Rows from block 7 of the encoder of a small segmentation model, named by matrix and row number. Rows with one number within an expert belong to one neuron, the router's apart. Each number is 128 + 24 x the weight over its row's rms, rounded and kept within 0 to 255. All counts start at 0. After the name is the row's rms in percent of the matrix's.
After each expert's rows are labels from the 100 images, of 14848, where the router gives the expert most weight on average: "top examples" is what is common among them. Only what is clearly more common there than usual is listed. The data: Sentinel-2 satellite tiles (TerraMesh). In brackets: how many of the 100.
# router: router (encoder.blocks.7.mlp.router.weight, 8x128, trained with AdamW), inputs 0-127
# gate: expert gate (encoder.blocks.7.mlp.gate, 8x64x128), inputs 0-127
# up: expert up (encoder.blocks.7.mlp.up, 8x64x128), inputs 0-127
# down: expert down (encoder.blocks.7.mlp.down, 8x128x64, transposed), outputs 0-127

# expert 5
router.5 098 [143 106 157 142 109 119 133 133 131  88 148 111 118 163 137 107 161 136 138  71 151 129 117 129 122 152  71 120 127 111 147 142 135 126 120 110 128  80 148 111  99 122 133 164  77 110 105 137 142 118 112 110 105 130 171 108 128 106 134  99 141 154  99 145  57 148 142 100 117 117 122 120 148 134 110 131 136  95 134 119 118 131 169 114 145 177  91 149  75 114 128 132 154 112 141  67 156 155 128 113 150 116 156 144  98  77 122 118 120 164 128 135 124 128 133  88 145  79 142 125  73 114 147 104 120 147 106 141]
gate.0 106 [108 102 118 149 168 110 116  93 120 151 170  94  91 182 156 116 120 142 155 130 106 176 144 151  71 119 152 122 151 122 152 110 149 146  91 125  82 100 145 148  75 102 112 179 114 146 117  93 124 111 129 134 136 122 164 132  87  99 101 112 112 142 103 130  78 134 135  93 149 124 152 140 126 152 136 182 131 141 150 120 149 127 150 114 102 156 108 135 140 116 161 123  86 113 164 113 149 112 106 151 146 136 125 115  99 113 136 151 105 126 164 165 135 130  88 169 147 114 121 118 114 150 136 142 106 123 132 138]
up.0 101 [ 86 106 119 132 125 139 137  84 139 138 164 129 100 147 199 153 136 142 161 132 127 159 135 109  62 139 203 127 132 140 119 135 145 169  87  94 104 128 154 106  99 102 121 147 125 145 145 100 144 154 119 141 108 116 154 120  74 130 145 111 162 154 115 137 123 102 139 107 136 129 131 146 142 170  97 163 139 145 163 128 126 140 142 118  95 140 129 142 142 114 152 104 122 141 126 120 112 144  80 173 131 104 120 132 109 102 182 174 134 118 163 153 115 108  92 139 121 115 101 145 106 155 119 128 115 136 135 149]
down.0 105 [121 121 120 101 144 116 121 111 103 156 118 116 178 132 166 137 125 146  92 133 163 127 149 152  88 143 127  87 109 156  89 136 165 131 110 108 101 141 113 111 118 165 151 132 135 148 138 109 132 135  94 134 158 127 126 124 107 166 145 112 136 101 100 136 118 133 165 121 167 128  98 118 157 119 138 159 134 155  93 154 178 116 158 100 144 139 135 125 149 163  94 121 112 115  96 167 119 106 132 160 136 156 122 113 102 110 162 145 127 150 170 200 178 168 153  99 109 126 108  88 141 109 135 122 112 175 129 154]
gate.1 099 [118 100 118  89 181 155  49 136  95 110 134 129 128 147 137 123 124 123 140 115 100 151 126  76 120 125 138 113 140 145 125  97 102 138 132 124 118 125 121 106 126  94 122 144 134 101 139 123  53  92 130 150 113 126 135 128 142  88  88 141 167 152 144 106 154 128  83  68 148 143 146 144 148  88  91  96 132 135 136 131 150  95 162 122 155 134 129 143 143 146  80 129 142 127 169 119 137  91 159 128 111 150 142 162 117 107 124 133 146 169  90 141 133 123 130 114 136 147 158 142  95 161 104 108 103 130 111 116]
up.1 091 [122 128 137 102 152 138  87 117 112 111 127 132 140 152 125 125 123 108 157 103  89 124 124  91 130 156 124 104 180 146 154  89 125 117 136 107 116 145 123  79 131 114 136 117 123 123 143 141 108 145 166 172 123 146 115 172 148 124 109 148 170 147 167 119 157 135  84  99 134 170 123 182 117 132 106  91  96  92 141 131 161 113 123 109 150  92 145 190 142 171  70 114 121  78 181 114  92 119 115 104 130 146 141 163 121 128 109 153 152 161  99 128 117 132 129 104 127 148 122 151 126 119 134 120 150 127 116 117]
down.1 087 [124 165 118 134 126 144 104 155 149  97 163  98 116 139 102 116 152 134 136 119 139  99 119 134 146 170 113 164  99 104 158 114 144 122 131  84 126 120 148 122 110 128 152 124 135 155 129 105 177 165 105 125  96 101  99 137 161 125  95 161 127 140 153 155 152 123 105 116 135 132 131 139 124 148  89 109  97 104 138 154 102 166 113 153 113 167 101 144  97 125 160 160 174 140 130 144 112 101 136  92  76 112 115 113 114 122 129 109 123 123 102 106 112 118 141 121 130 111 138 183  69 217 135 129 135 134 102 109]
top examples: main land cover: water (52)

# expert 7
router.7 105 [170  63 109 150 157 151 116 129 130 127 122 155 152 180 125 165 132 139 129 134 136 144 133 108 139 168  83 118 109 139 163 139 116 126 115 153  87 118 147 149 103 134 157 171  90  75  75 107 128 114  84 111 117 170 120 117 141  97 115 134  96 162 122 157 151 135 134 102 143 172 129 127 113 136 152 174 143 138 171 116 119 123 126 171 139 139 126 124 106 125  84 117 150 159 138 110 145  96 128 119 160 160 114 100 156 126 113 156 121 154 119 128 131 112 113 124 117 133 182 100 122 142 170 125 120 105 113 112]
gate.0 098 [135 100 102 144 143 120 123 121 124 138  98 173 124 147 142 114 124 111 131 160 109 139  96 158 180 138 119 105 117 162 148 105 182 127 122 102  82 180 114 144 137 133 124 120 100  78 103 118 136 110 136 119 166 107 128 152 114 158 149 106  97 123  89 136 166 126 109 136 100 184 116 139  95  88  93 134 120 109 158 184  94 143 142 129 123  89 127 122 148 149 113 120 125 110 135 120 113 134  97 175 156 161 133  84 125 161 126 171 112 129  85 109 108 115 128 141 138 150 129 118 138 170 138 101 116 129  91 136]
up.0 099 [112 116 121 110 133 138 141 135 136 131 141  95 167 145 119 146 134 145 166  97 143 144 160 170 108 165 121 166 106  86  90 112 106  97 167 165 153 134  96 131 134 132 120 108 139 169  96 132 136 122 123  94 130 174 125  94 172 104 118 125 103 111 124 107 115 139 117  99 105 109 156 166 130 143 111 134 130 162  76 108 116 149 135 127 114 137 141 133 128 122 131 155 144 167 113 159 143  73  99 145 137 118 135 147 119  82 115 161 143 132 123 183 181 136 159 139  89 105 151 100 105 120 117 111 129 141 181 158]
down.0 115 [ 96 138 142 177 118 149 132  94 158 113  90 140  99 110 137  86 135 104 134 131  76 182 132  78 145 124 104 107 119 135 138 134 111 127  89 140 106 136 103 141 148  96 125  91 110 104 157 161 151 125 173 135 138 105 135 154  99 109 165 124 137 135 120  89 134 141  95 151  69 149 158 122 102 105 111 112 130  97 112 124 110  96 134 137 153 120 108 127 133 122 125 138 119 114 149 133 128 164 147 119 148 141 137 104 174 174 156 141  92 129 111 108  79  98 148 168 135 104 125 131 157 170 128  97 132 116  85 113]
gate.1 117 [143 101  94 134 126 152 113 116 169 100 117 137 122 147  91 115 136 157 134  96 129  87 147 143 118 171 104 157 141 107 122 153 119 137  83 145 128 148 123 171 113 117 163 118 128 120  93 102 153  96 130 109 170 161  96 112 175  93  89 140 134 106  80 156 170 150 105 163 136 120 118  87 140 101 142 140 146 133 119  87 145 116 149 122 137 170  94 119 113 144 145 143 145 101 165 134 150  99 173 146 169 125 140 122 130 119 129 141 108 130 103 115 132 120 170  76 134 138 160 111 148  99 103 118 128 103  98  98]
up.1 108 [124 120  87 123 170 160 113  85 174 105 130  95 109 154 117 123 143 159 166 110 108 139 181 118 136 137 135 150 109 144  85 146 143 110 122 161 131 126 121 125 106 137 148 109 158 138 110  98 132 117 129 104 178 125  94 121 142 110 138 162 123 134  67 151 136 127 106 140 109 152 130  91 123 140 146 140 126 170 131  82 130 119 140 109 108 148  96 121 100 143 132 181 151 113 100 123 171 100 158 167 143 142 133 123 138 120 107 106  88 102 123 134 165  72 160  84 111 125 160 136 140 110 126 126 120 106 101 170]
down.1 090 [127 195 120 136 118 103 121 161 174 129 150 122 131 110 116 115 171 170 121  94 173 110 157 132 136 130 108 131 148 116 116 163 138 133 151 148 133  79 142 130 147 153 112 118 142 154 181 135 140 124 131  81 144 118 104  98 176 164 132  78  98 146 132 149 107 132 138 156 127 111 101 134 116 106 166 149 108 157  71 132  99 141 109 120 133 151 105 157 124 149 140 156 100 135 115 133 103 130 141  84 111 101 125 116 114 125 107 100  88 126 101 155 143 144 121 107 127 183 102 115 123 166 130 129 168 126 102 148]
top examples: snow or ice (76); main land cover: snow or ice (67)

# expert 2
router.2 093 [132 117  80  91 138 126 157 112 141 119 126 117 128 123 117 144 174 136 122 136 157 102  95 191  95 145 158 145 101 127 138 170 157 129 140 130 141 102 154  96 111 162 139 121 102 147 176 143 118 149  82 119 119 112 103 115 108 106 118 156 141 116 147 162 113 153  99 175 161 135 121 128 137 134 127 133 104 146 131 172 123 136 131 120 147 143  98  93 148 145 136 104 113  92 118 151 167 145 168 112 124 143 145  91 107  86 140 151 120 162 141 149 176 193 160 152 148 156 165 128 122 137 151 125 147 143 141  96]
gate.0 094 [119 172 157 155  88 130 173 114 115 159 137 104 122 130 139 141 112 144 132  75 135 161 139 133  50 155 163  96 176 111 141 138 102 172  95 111 112 123 140 149 109 128 157 148 112 175 142 115  86 136 122 119 162  80 142 109 120 113 116 148 119  90 144 136 132 142 140 122 127 128 142 120 114 112 173 140 177 121 113 121 118 136 112  94 138 138 125 132 143 141 141 110 104 148 133 168 100 132 102  91 154 141 133 107 116  93 132 150 123 129 124 151 147 166 117 164 129 129 121  64 119 148 103 121 131 148 160  89]
up.0 097 [107 166 179 144 111 125 167 130  80 166 130  92 128 116 120 121 103 147 127  67 120 158 138 135  88 174 152  99 165 120 117 149 120 164 132 108 124 132 113 130  98 136 143 137 115 153 118 100  64 144 119 165 145 113 139 100 136 126 146 116  92  84 153 124 141 123 123 109 122 138 148 118 141 133 164 124 152  86 105 144 119 147 117  96 137 140 121 136 156 148 117 115 132 119 139 190 124 133 118  98 113 164 133 132 109  61 140 123 111 127 127 171 137 166 118 165 120 133 103 102 125 174 106 124 136 155 156 103]
down.0 077 [125 178 119 170  92 121 126 134 126 183 127 130 137 100 142  96 119 171 144  95 107 152 145 132 129 127  70 143 116 119 113 140 136 101 121 160 111 107  98 126 172 158 117 169  99 109 170  77 118 151 116 107 157 131 141 108 107 169 113 140 113 108 156  92 143 137 148 127  84 165 116 154 142 102 147 149 122 168 114 152 116 171 138  84 107 127 142 143 129 180 140 129 153 145 117 166 149 140 149 123 111 156 101 153 110 140 179 152 114 145 122 141 120 114 145 160 153 137 118 170 137 153 123 114 125 129 114 146]
gate.1 103 [110 162 154 116  99 150 170 104 121 138 152 140 148  82 108 138 110 129 134 120 136 110  96 101 127 100 138 132 129 111  95 180 113 171 147 160 167 133 122  94 175 135 126 107 113 119 130 108 115 128 112 159  96 163 127 134  74 133 150 141 178 145 155 155 114 119 142 149 173 111  83 140 161 136 110 114 118 134 139 153 127 147 136  90 113 115 134 132 121 148 160 114 152 127  87 150 112 142 146 140  99 128 125 179 112 135 164 139 195 147 191 147 150 145 154 115 156 148 116 137 105 128 122 142 122 154 149 146]
up.1 095 [123 126 113 118 151 101  66 154 132 127 127 129 123 143 178 118 163 132  99 145 136 152 170 145 121 148 158 128 120 158 164  82 176 120 128  76 105 119 143 142  89 108 161 119 121 163 176 142 120 118 150 128 154  56  98 147 161 122 103  98  91 137  81 125 134 119 132 155 102 144 155 109 120 140 144 142 128 113 135  89 137 153 123 123 125 150 121 150 128 122 139 141  91 117 137 128  91 153  91 120 113 119 117  97 169 160  84 110  92 113 137  90  99 121 129 143 132 109 120 132 136 171 123 110 142 101 119 144]
down.1 093 [150 134 135 143 136 129 146 128 169 107 161 167 159 142  88 157 154 158 130 157 194  76 136 123 134 178 129 114 160  99 142 100 106 146 131 132 108 154 165 157  71 130 105 120 158 174  93 158 132  76 114 105 131 116 109 105 154 123 104 127 100 127 122 149 121 112 104 157 140 120 132 112 112 114 128 155 167 133 147 100  86 150  96 150 135 145 108 133 151 127 144 121 102 114 175  86 113 131 145 107 136 104  95  90 131 137 141 124 106 144 115 128 149 145  86 117 121 143 111 118  94 151  91 118 151 136 111 132]
top examples: main land cover: built area (41)

# expert 0
router.0 107 [127 116 106 109 150 148 110 147 143  92 128 168 151 132 140 147 162 138  83 173 166 107 101 179 147 165 144  80 171  96 145 136 126 115 143 143 114 127 150 139  98 146 103 149 121 157  87 109 130 102 126 138 130 122 118  93 137  99 127 120  93 143 135 125  98 106 106 101  85 106 122 125 108 144 152 118 126 131 111 136 123 149  99 123 137 158 103 126 131  78 114 127  83 128 176  88 152 116 132 161 123 168 145  89 139  97 118 126  68 147 105 142 127 138 111 120 130 113 159 122 115 164 143 105 105 100 106 177]
gate.0 113 [106 142 114 112 148 119 124 149  95 156 124 136 101 113 128 124 146 136 144 151 129  97 111 158 141 108 167  79 149 107 102  98 171 114 139 101 100 133 141 113 112 124 120 100 141  95 160  54 156 134 143 114 118 138  87 149 157  93 137  98 133 138 137 156 112 118 146 106 110 108 132 155 111 136 117 145 114 163 129 187 164 144 132 111  51 138 106 152 116 121 124 136 121 138 121  79 115  80 120 141 104  80 145 151  91 125 130 124  88 124 124 105 122 102 143 135 144 142 139 138 144 154 147  98 107 143  71 137]
up.0 106 [168 156 134 113 141  83 130 117 173 110 133 160 136 141 120 149  85 117 106 131 128 108 132 123 153 119  94 174 116 133 162 157  96  84 138 151 162  86 144 133 147 166 146 119 119 135  90 177 124 106 107 162 135 161 133 136 145 142 125  97  70 161 124 161 125 102 126 154 118 107 121 107 146 114 138 114 118 113 148  74 172  99 106 135 164 101 143  97 146 127 107 138 105 154 132 151 126 147 120  92 149 130 122 122 166 132 118 120 126 123  95 148 153 121 135 127 125 133 132 147 201 110 106 147 177 122 138 103]
down.0 107 [149 105 134 115 101 111 118  97 122 136 127 125 121 113 150 170 129 172  95 135 133 139 187 131 202 139 127 102 164 105 106 145 140 111 157 174 138 113 114 175 112 127 123 133 149 124 120 124 119 110 134 105 134 209 105 126 167 165 155 145 147 163 133 116 137  90 115 106  88 114 150 119 108 131 108 122 132 118 138 137 133 107 108 135 135 126 130 122 134 100 122 145 118 161 136 103 104  99 135 146 123 123 132 117 101  78 144 104 110 116 104 116 160 102 135 137  98 146  94  85 125 124  91 150 129  66 101 172]
gate.1 121 [145 140 144 122 143 117 132 125 118 104 125  93 177 103 106 156 193 130 105 136 145 153 133 102 115 121  98 154 128 146 140 109 131 150  97  96 135  87 133 140 111 163 116 119 125 155 147 142 118 125 121  98 130 119 116  93 181 146 127 111 144 146  88 170  89 187 142 144 144  92 108  98 158 129 142 147  97 158  71  94  72  84 125 151 169 143  96 121 104 143 119 135 157 133 114  89  86 111 155 119 121 106 122 131 106 119 111 129 109 115 122 106  92 131 109 117 131 151 128 144 112 162 140 102 131 155  98 143]
up.1 120 [141 136  95 123 135 121 147 117  87 143 156 114 148 144 137  98 129 140 112 166  91 167 128 108 128 116 174 109 160 125 184 146 164 126  81 135  88 122 171 181 136 134  97 142 134 174 127 152 157 109 159 120 163  99  83 156 153 138  83 102 125 128  94 100 108 129  93 110 111 147 131 144 104 154 120 156 148 125 130 132 142 138 142 110  65 117  90 138 162 166 130 135 129 113 153 116 128 108 118 165 156 123 122  87 143 129 138 120  91 130 119 149 125 136 132 100 118 100 155 118 107 102 128 104 158 134  95 114]
down.1 130 [ 93 102 157 122  72 133 152 125 121 138 113 157 130  89 115 121  85 116 116 101 143 120 121 138 145 126 131 119 148  97  94 135 112  94 139 130 157 121  93  85 134 120 128 173 119 100  97 122 122 158 129 177 110 179 143 146  63 109 154 149 131 100 154 136 146 100 142  88  97 115 154 164 119 110  93  99  99 102 149 116 175 119 128 133 107 115 160 116 125 105 135 110 131 145 136 122 158 128 106 141 148 164 121 147 131 101 126 161 166 175 164 169 162 161 128 120 149 105 111 122 130  90 116 130 136 117 158 138]
top examples: main land cover: rangeland (49)

# expert 3
router.3 093 [108 153 159  78 152 116 118 116 112 147 133 153 128  95 130 136 106 117 124 146 157 102 140 157  90 156 159 134 120 170 214 145 125 136 155 117 131 120 169 130 152 135 127 124 114  83 118 151 111 147 118 122 117 136 133 172 157 124 106 110  58 141 126 141 121 127 168 102 143 123  96 151 128 134 134  97 143 143 154 146 143 143 106 145 133  95 134 153 101 127 146 154 120 130 143 171 122 104 111 108 158 160 125 113 117 147 113 141 163 170 100  89 155 152 138 141 170 161 145 114 166 103 146 135 178 124 123 151]
gate.0 103 [163 112 102 149 189 144 118 111 113 113 150 148 103 136 137 132 173 132 179 162 130 138 133 169 133 166 122 129 138 115 147 111 143 151  98 110 125 108 123 141 112 121 125 131 141 153 142 147 168 111 121  65 136  77 105 134 120 105  87 162  91 103  71 157  77 117 121 139 145 133 146 145 131  75 142 148 136 119 127 158 138 142 108 137 129 153  87 151 121 143 140 152 137 145 166 116 172 130  94 122 129 113 129  89 113 166 136 108 109 117 124  84 151 114 150 156  76 137 150 138 129 117 107 150 127 100 137 124]
up.0 091 [157 121 152 134 166 140 126 112 137 115 118  97  98 147 153 125 140 129 201 165 117 143 129 172 146 137 106  99  85 113 161 104 118 161 107 129 116  78 113 145 116 116 128 111 127 145 118 163 174 110 146  95 143 109 127 116 150 129 120 153  91 140 109 127  76 123 131 168  75 153 109 165 132  81 114 141 112 114 110 167 122 121 135 146 143 121 139 143 109 135 117 149 121 137 116 132 176 112  94 128 148  90 163 100 114 174 135 131  97  99 117  92 127  85 131 170 113 128 119 137 166 116 149 118 147 101 107 150]
down.0 097 [143 106 118  94 199 132  82 152 121 116 138 136 160 158 125 118 161 122  81 141 188 110 149 133  90 168 159 117 156 140 124 124 116 144 136 104 120 118 119 142 108 152 161 122 142 186 130 127 124 138  96 125 141  97 114 108 147 158 120 114 114 128 104 160 149 122 132 125 160 104 123 134 145 115 145 159  94 147 107 162 150 115 104 138 140 136 118 136 123 150 131  99 114 138 108 120 129 110 107 118  72 143 108 123  86  89 163 152 120 179 139 176 148 122 138  94 114 128 134  95 107 153 164 119 131 156 125 186]
gate.1 113 [128 187 140 113 139 108 106 113 173 116 131 153 156 134 138 138 126 146 106 133 163 107 143 123 147 171 150  85 134 131 140 131 113 126 168 119 148 110 136 168 126 164 140  66 129 157 152 126  98 133 105 148 116 152  74 101 174 107  91 132 115 117 140 159 157 129 123 126 120  66 129 146 143 134 143 149 121 158 135  95 125  99 139 133 141 151 117 144 145 143 123 182 107 104 133 116  84 105 145  62 135 128  65 138 153 121 119 131 120 152 101 135 140 129 111 136 136 116  75 120 137 141 167 160 136 108 132 138]
up.1 108 [163  81 111 142 122 118 118 134  81 144 119 100  96 101 146 120 132 125 154 111  99 142 122 144 102 114 129 139 134  90 137 115 163 119 103 123 138  91 117  84 120  79 125 163 115 102 126 122 154 132 134 101 126 125 168 173  63 152 156 119 154 126 112 119  91 160 152 113 104 181 139 146 114  91 111 119 143  94 118 151 132 122 107 104 118  98 131 104 125  99 141  92 137 166 126 128 162 149  92 160 114 112 188 120 159 145 129  96 152 123 159 145 115 147 140 125 149 136 172 123 109  88  90 103 115 135 137 108]
down.1 102 [134 139 106 129 106 137 131 120 107 104 113 119 118 123 134 126 157 108  90 156 158 118 146 135 182 114 169  95 130  79 140 151 156  70 114  98 129 106 153 136  87  87 123 108 183 177 108 146 111 114 122 116 149 145  89 105 112 110 146 132 160 159 137 124 101  97 112 111 139  99 140 126 126  72 127 145 167 112 159 135 134 134 156 143 151 150 138  68 140 116 117 162  98 137 128 122 123 106 148 150 147 109 117  88 133 117 119  90  94 102 158 122 128 152 104 140  82 110 140 111  93 125 101 137 110 100 121 100]
top examples: main land cover: water (35)

# expert 4
router.4 114 [134 188 138 149 114 140  91 120 139 181 142 113  99 137 129 114 126 107 131 115 138 132 120  97 131  91 190 153 133 122  70 111 120  98 130 145 166 100 152 154 144 123 135 134 138 105 171 144 110 146 129 170  98 118 110 151 128 115 140 161 157 132 131 121 120 133 130 121 113  90 139 118 126  98 125 142 122 125 152  97 141 141 135 105 126 124 151 110 182  93 118 152 107 155  95 107  79 108 118 112 148  80  93 121 151 115  94 123 144  80 137 155 110 180 109 156  85 140 129 112 171 151 129 156  91 130 114 137]
gate.0 100 [ 99 132 123 148  69 124 120  72 141 126 102 131 108 141 152  58 121 132 142 167 117 165 115 126 135 123 127 136 135 117 132 160 142  92 133 119 135  88 136 141 147  94 140 151 118 115 138 167 117 125  74 130 122 159 117 123 115 110 127 123 132 155  88  92  97 110 129  84 103 153 139 130 145 132 109 129 118 140 149  95 133 119 137 101 185 142 172  92 154 131 127 163 114 118 128 135 146 144 145 117 125  97 103 143 141 163 119  97 132 105  97  87  81 130 115 155  59  72 108 117 130 131 155 138 131 122 135 135]
up.0 101 [149 145 152 106 170 132 108 185 125 132 154 132 146 144 107 182 119 141  96  84 169 114 129 140 109 129 144 100 137 134 114  99 120 152 117 127 123 150 126 113 104 152 135 101 137 164 148  91 116 153 159 106 143  86 112 122 152 136 134 129 126 107 187 183 181 133 118 142 154 109 136 147 125 102 144 140 131 102 117 159 134 151 122 137  76 148  92 132 105 115 132  95 137 165  99 136 115 129 107 109 135 177 123 114 122  87 112 136 124 148 161 161 176 151 126  96 166 179 115 137 129 158 100 153 125 132 136 126]
down.0 102 [ 98 131  90 133 127 136 114 139 142 144 105 102 125 121 127  92 136 100 107 143 147 100 110 166 140 127 151 136 117 131 112 174 138 130  76 144 134 138 132 106 107 148 155  92 155 143 129 144 105 106 145 109 150 143  96 111 142 124 134  85 132 109 123 120  80 145 126 156 140 118 137  75 150 111 101 154 137 138  87 130 146  85 155 102 146 153 110  78 145 159 150 146  78  94 120 130 132 132 176 129 123 109 176 121 112 129  96 124  75 137 121 162 140 152 148  98 118  84 152  82 137 125 184 104 115 143 101 105]
gate.1 092 [137 138 129 133 113 103 102 135 163 134 169  77  99 115 107 139 155 134 119 115 117 125 168 105 132 135 111 162  98 124 133 142 127 121 140 138 134  88 150 170 173 105 150  94 114 130 127 134 112  92 128 112 118 155 135  98 177 134 124 123 155 124 171 127 122 161  93 148 135 104  92 143 154 112 144 115 148 141 133  81  91 134 146 134 165 173 135 149  98 137 130 140 104 115  80 136 107 114 155  69 149  89 113 147 141 138 122 148 109  85  73 142 127 151 125 167 192 145 116 144 128 135 131 154  97 105 130 134]
up.1 093 [117 167  97 148 122 151 108 164  83 173 148 111 125  89 126 149 108 110 174 119 134 119 104 145 144 121 173 128 106  99 120 116 136 103 141 125 173 127 143  90 169 144 122 131 169 119 138 132 133 126 108 160 125  65 140 142  98 114 129 187  92  82  93 121 120 123 107 130 164 114 133 134 131 142 142 164 135 139 109 140 144 186 128  97 146 104 125 133 172 120 131 200 130 133 123 118 114 130 130 146 176 138 119 119 141 153 148 136 131 153 160 155 151 160 107 148 125 125 149 142 148 104 131 112 134 149 149  92]
down.1 097 [125 143  95 104 142 178 113 135 131 119  86 106 130 122 120 129 174 110 118 134  85 126 108 123 148  94 110 122 125 131  75 159 122 101 110 154 120 139  82 133 171 155 133  94 146 105 117  98 143 131 139  91 139 149 121 138 147 147 150 132 140 117 122 135 120 166 127 143  76  89 133 120 143 104 131 137 132 138  82 153 131 113 172 118 117 141  76  87 120 128 168 149 134 143  92 119 152  96 133 161 147 143 146 124  79 121 130 138 109  99  99 118 133 108 183 120 125 134 184 134 178 125 117 102  80 117  99 124]
top examples: clouds (95); main land cover: clouds (82)

# expert 6
router.6 100 [106 116 165 128 147 113 118 127 158 142 153 106 140 113 140 118 124 136 152 118 116 132  99 117 165 107  94 149  99 137  81 109 140 158 113 147  90 118 141 121 170 153 146 156 142  62 153 125 147 114 145 127  91 146 183 124 120 116 161 108 134 138 118 131 150 139 119 154 122 132  98 160 116 116 157 117 125 122 127 168 122 120 128 113  91 145 123 158  89 163 142 105 169 147 117 142 162 177 130 139  92 128 147 137  96 100 177 166 158 134 117  95 127  54 155 134 134 171 147 110 161 151 111 126 120 147 110 111]
gate.0 092 [129 141 148  97 138 141 106 152 162 170 120 167 130 120 147 137 118 143 123 140 159 138 101 172 104 146 159  72 143 147 136 101 153 114 131 102 105 150 175 125 148 115 144 135 143 102 181 102  91 114 105 108 140 124 138 101 109 151 106 176 132 125 152 116 168 147 131  96 181 160 111 140 138  89 161 178 146 127 146 127 151 113 140  88 170 105 143 136 130 152  82  68 108 150 115 135 149 138 128 131 100 142 124 142 143 128 133 112 123 192 126 133 148 131 109 148 136 135 114 113 125 162 126 137 104 140 147  92]
up.0 088 [122 149 146 135 143 161 179 170 152 143 116 178 155 118 116 123 153 140 170 103 117 147 130 156 114 144 150 123 133  64  76 160 107 148 132 109 116 135 110 122 161 167 113 158 143 160 129 109 130 117 120 170 132 135 148 101 122 118 124 109 145 144 140 118 122 161 118  93 151  95 145 135 120 116 146 133 143 140  84  96 101 131 162 107 158 133  86 162 159 158 110 111 147 115 145 104 102 139  97 152 155 155 135 113 142 112 171 166 126 145 140 123 157 125 163 157 116 111 151 112 131 140 121  86 116 191 143 153]
down.0 098 [126 135 135  86 113 128 131 123 128 109 125 136  91 135 125 143 169 123 132 120  89 140 133 131 109 126 115 117 109 143 109 114  97 108 118 142 169 100 109 154 175  98 130 140 155 101 132 112 146 157 125 117 100 134 117 145 151 136 125 134 135 125 142 149 146 100 132 117 136  61 128 152 133 102 120  90 117  98 132 148 105 126 117 176 110 135 106 146  97  93 139 160 147 133 115 122 161  99  97 120 147 135 107 136 103  85 113 166 144  79  84  93 135 109 152 166 125 178 156 164 122 118 102 181 109  48 158 122]
gate.1 097 [133 161 133 125  77  91 171 127 108 162 114 123 148 159 168 118 113 112 119 121 123 161 145 138 139  66 136 120 121 140 123 155 144 106 154 129 100  89 120  89 121  97 115 117  90 139 132 135 165 174 147 148 161 118 160 147 101 128 165 117 122 123 104  80 118 118 139 123 133 183 127 114 145 174 146 136 153 133 128 127 141 146 172 109 126  98 140 110 147 138 121 114 137 127 109 122 105 181 136 126 113 116 109 134 170 179 114 111 118 107 135 145  94 144 145 137 138  60 100 116 112 133  95  95 117 140 169 146]
up.1 096 [158  93 131 122  80 102 141 109 106 129 134 113 139 131 177 131 140 112 100 148 117 191 142 120 124  88 140 141 128 161 134 119 128 130 125 148 106 123 118 101 110  92 118 104  79 140 129 136 116 169 132 110 149 129 128 173 117 139 151  98 156 163 114 133 113 156 156 111 141 181 134 115 134 204 130 133 137 160 131  98  99 126 146 115 144 134 158 111 124 155 111 116 138 107 114 122 124 159 134 141  96  99 135 122 140 176 136 109 138 126 128 178 113 129 140 129 118  60  98 106  96 152  91 113 111 140 146 188]
down.1 106 [131  90 127 114 117 154 171 127  89 122 130 123 163 114 111 122 125 111 131 153 152  74 146 148 142 151 167 134 148 105 150 134 118  80 125 195 142 159 154 135 115 146 129 151 166 182  84 132 105  86  97 118 140 147  94 120 145 130 124 145 142  92 102 110  73  90 119 116 160  98 131  99 130 111 111 131 145 132 130 129 135 139 149 114 143 129 112  82 136 102 155 134 123 102 134 104 109  95 152 171 131 136 117 106 122 104 101 120 125 140 154 142 170 144 105  87 108 123 155  94 102  66 121 121 123 128 128 144]
top examples: snow or ice (91); main land cover: snow or ice (69); bare ground (52)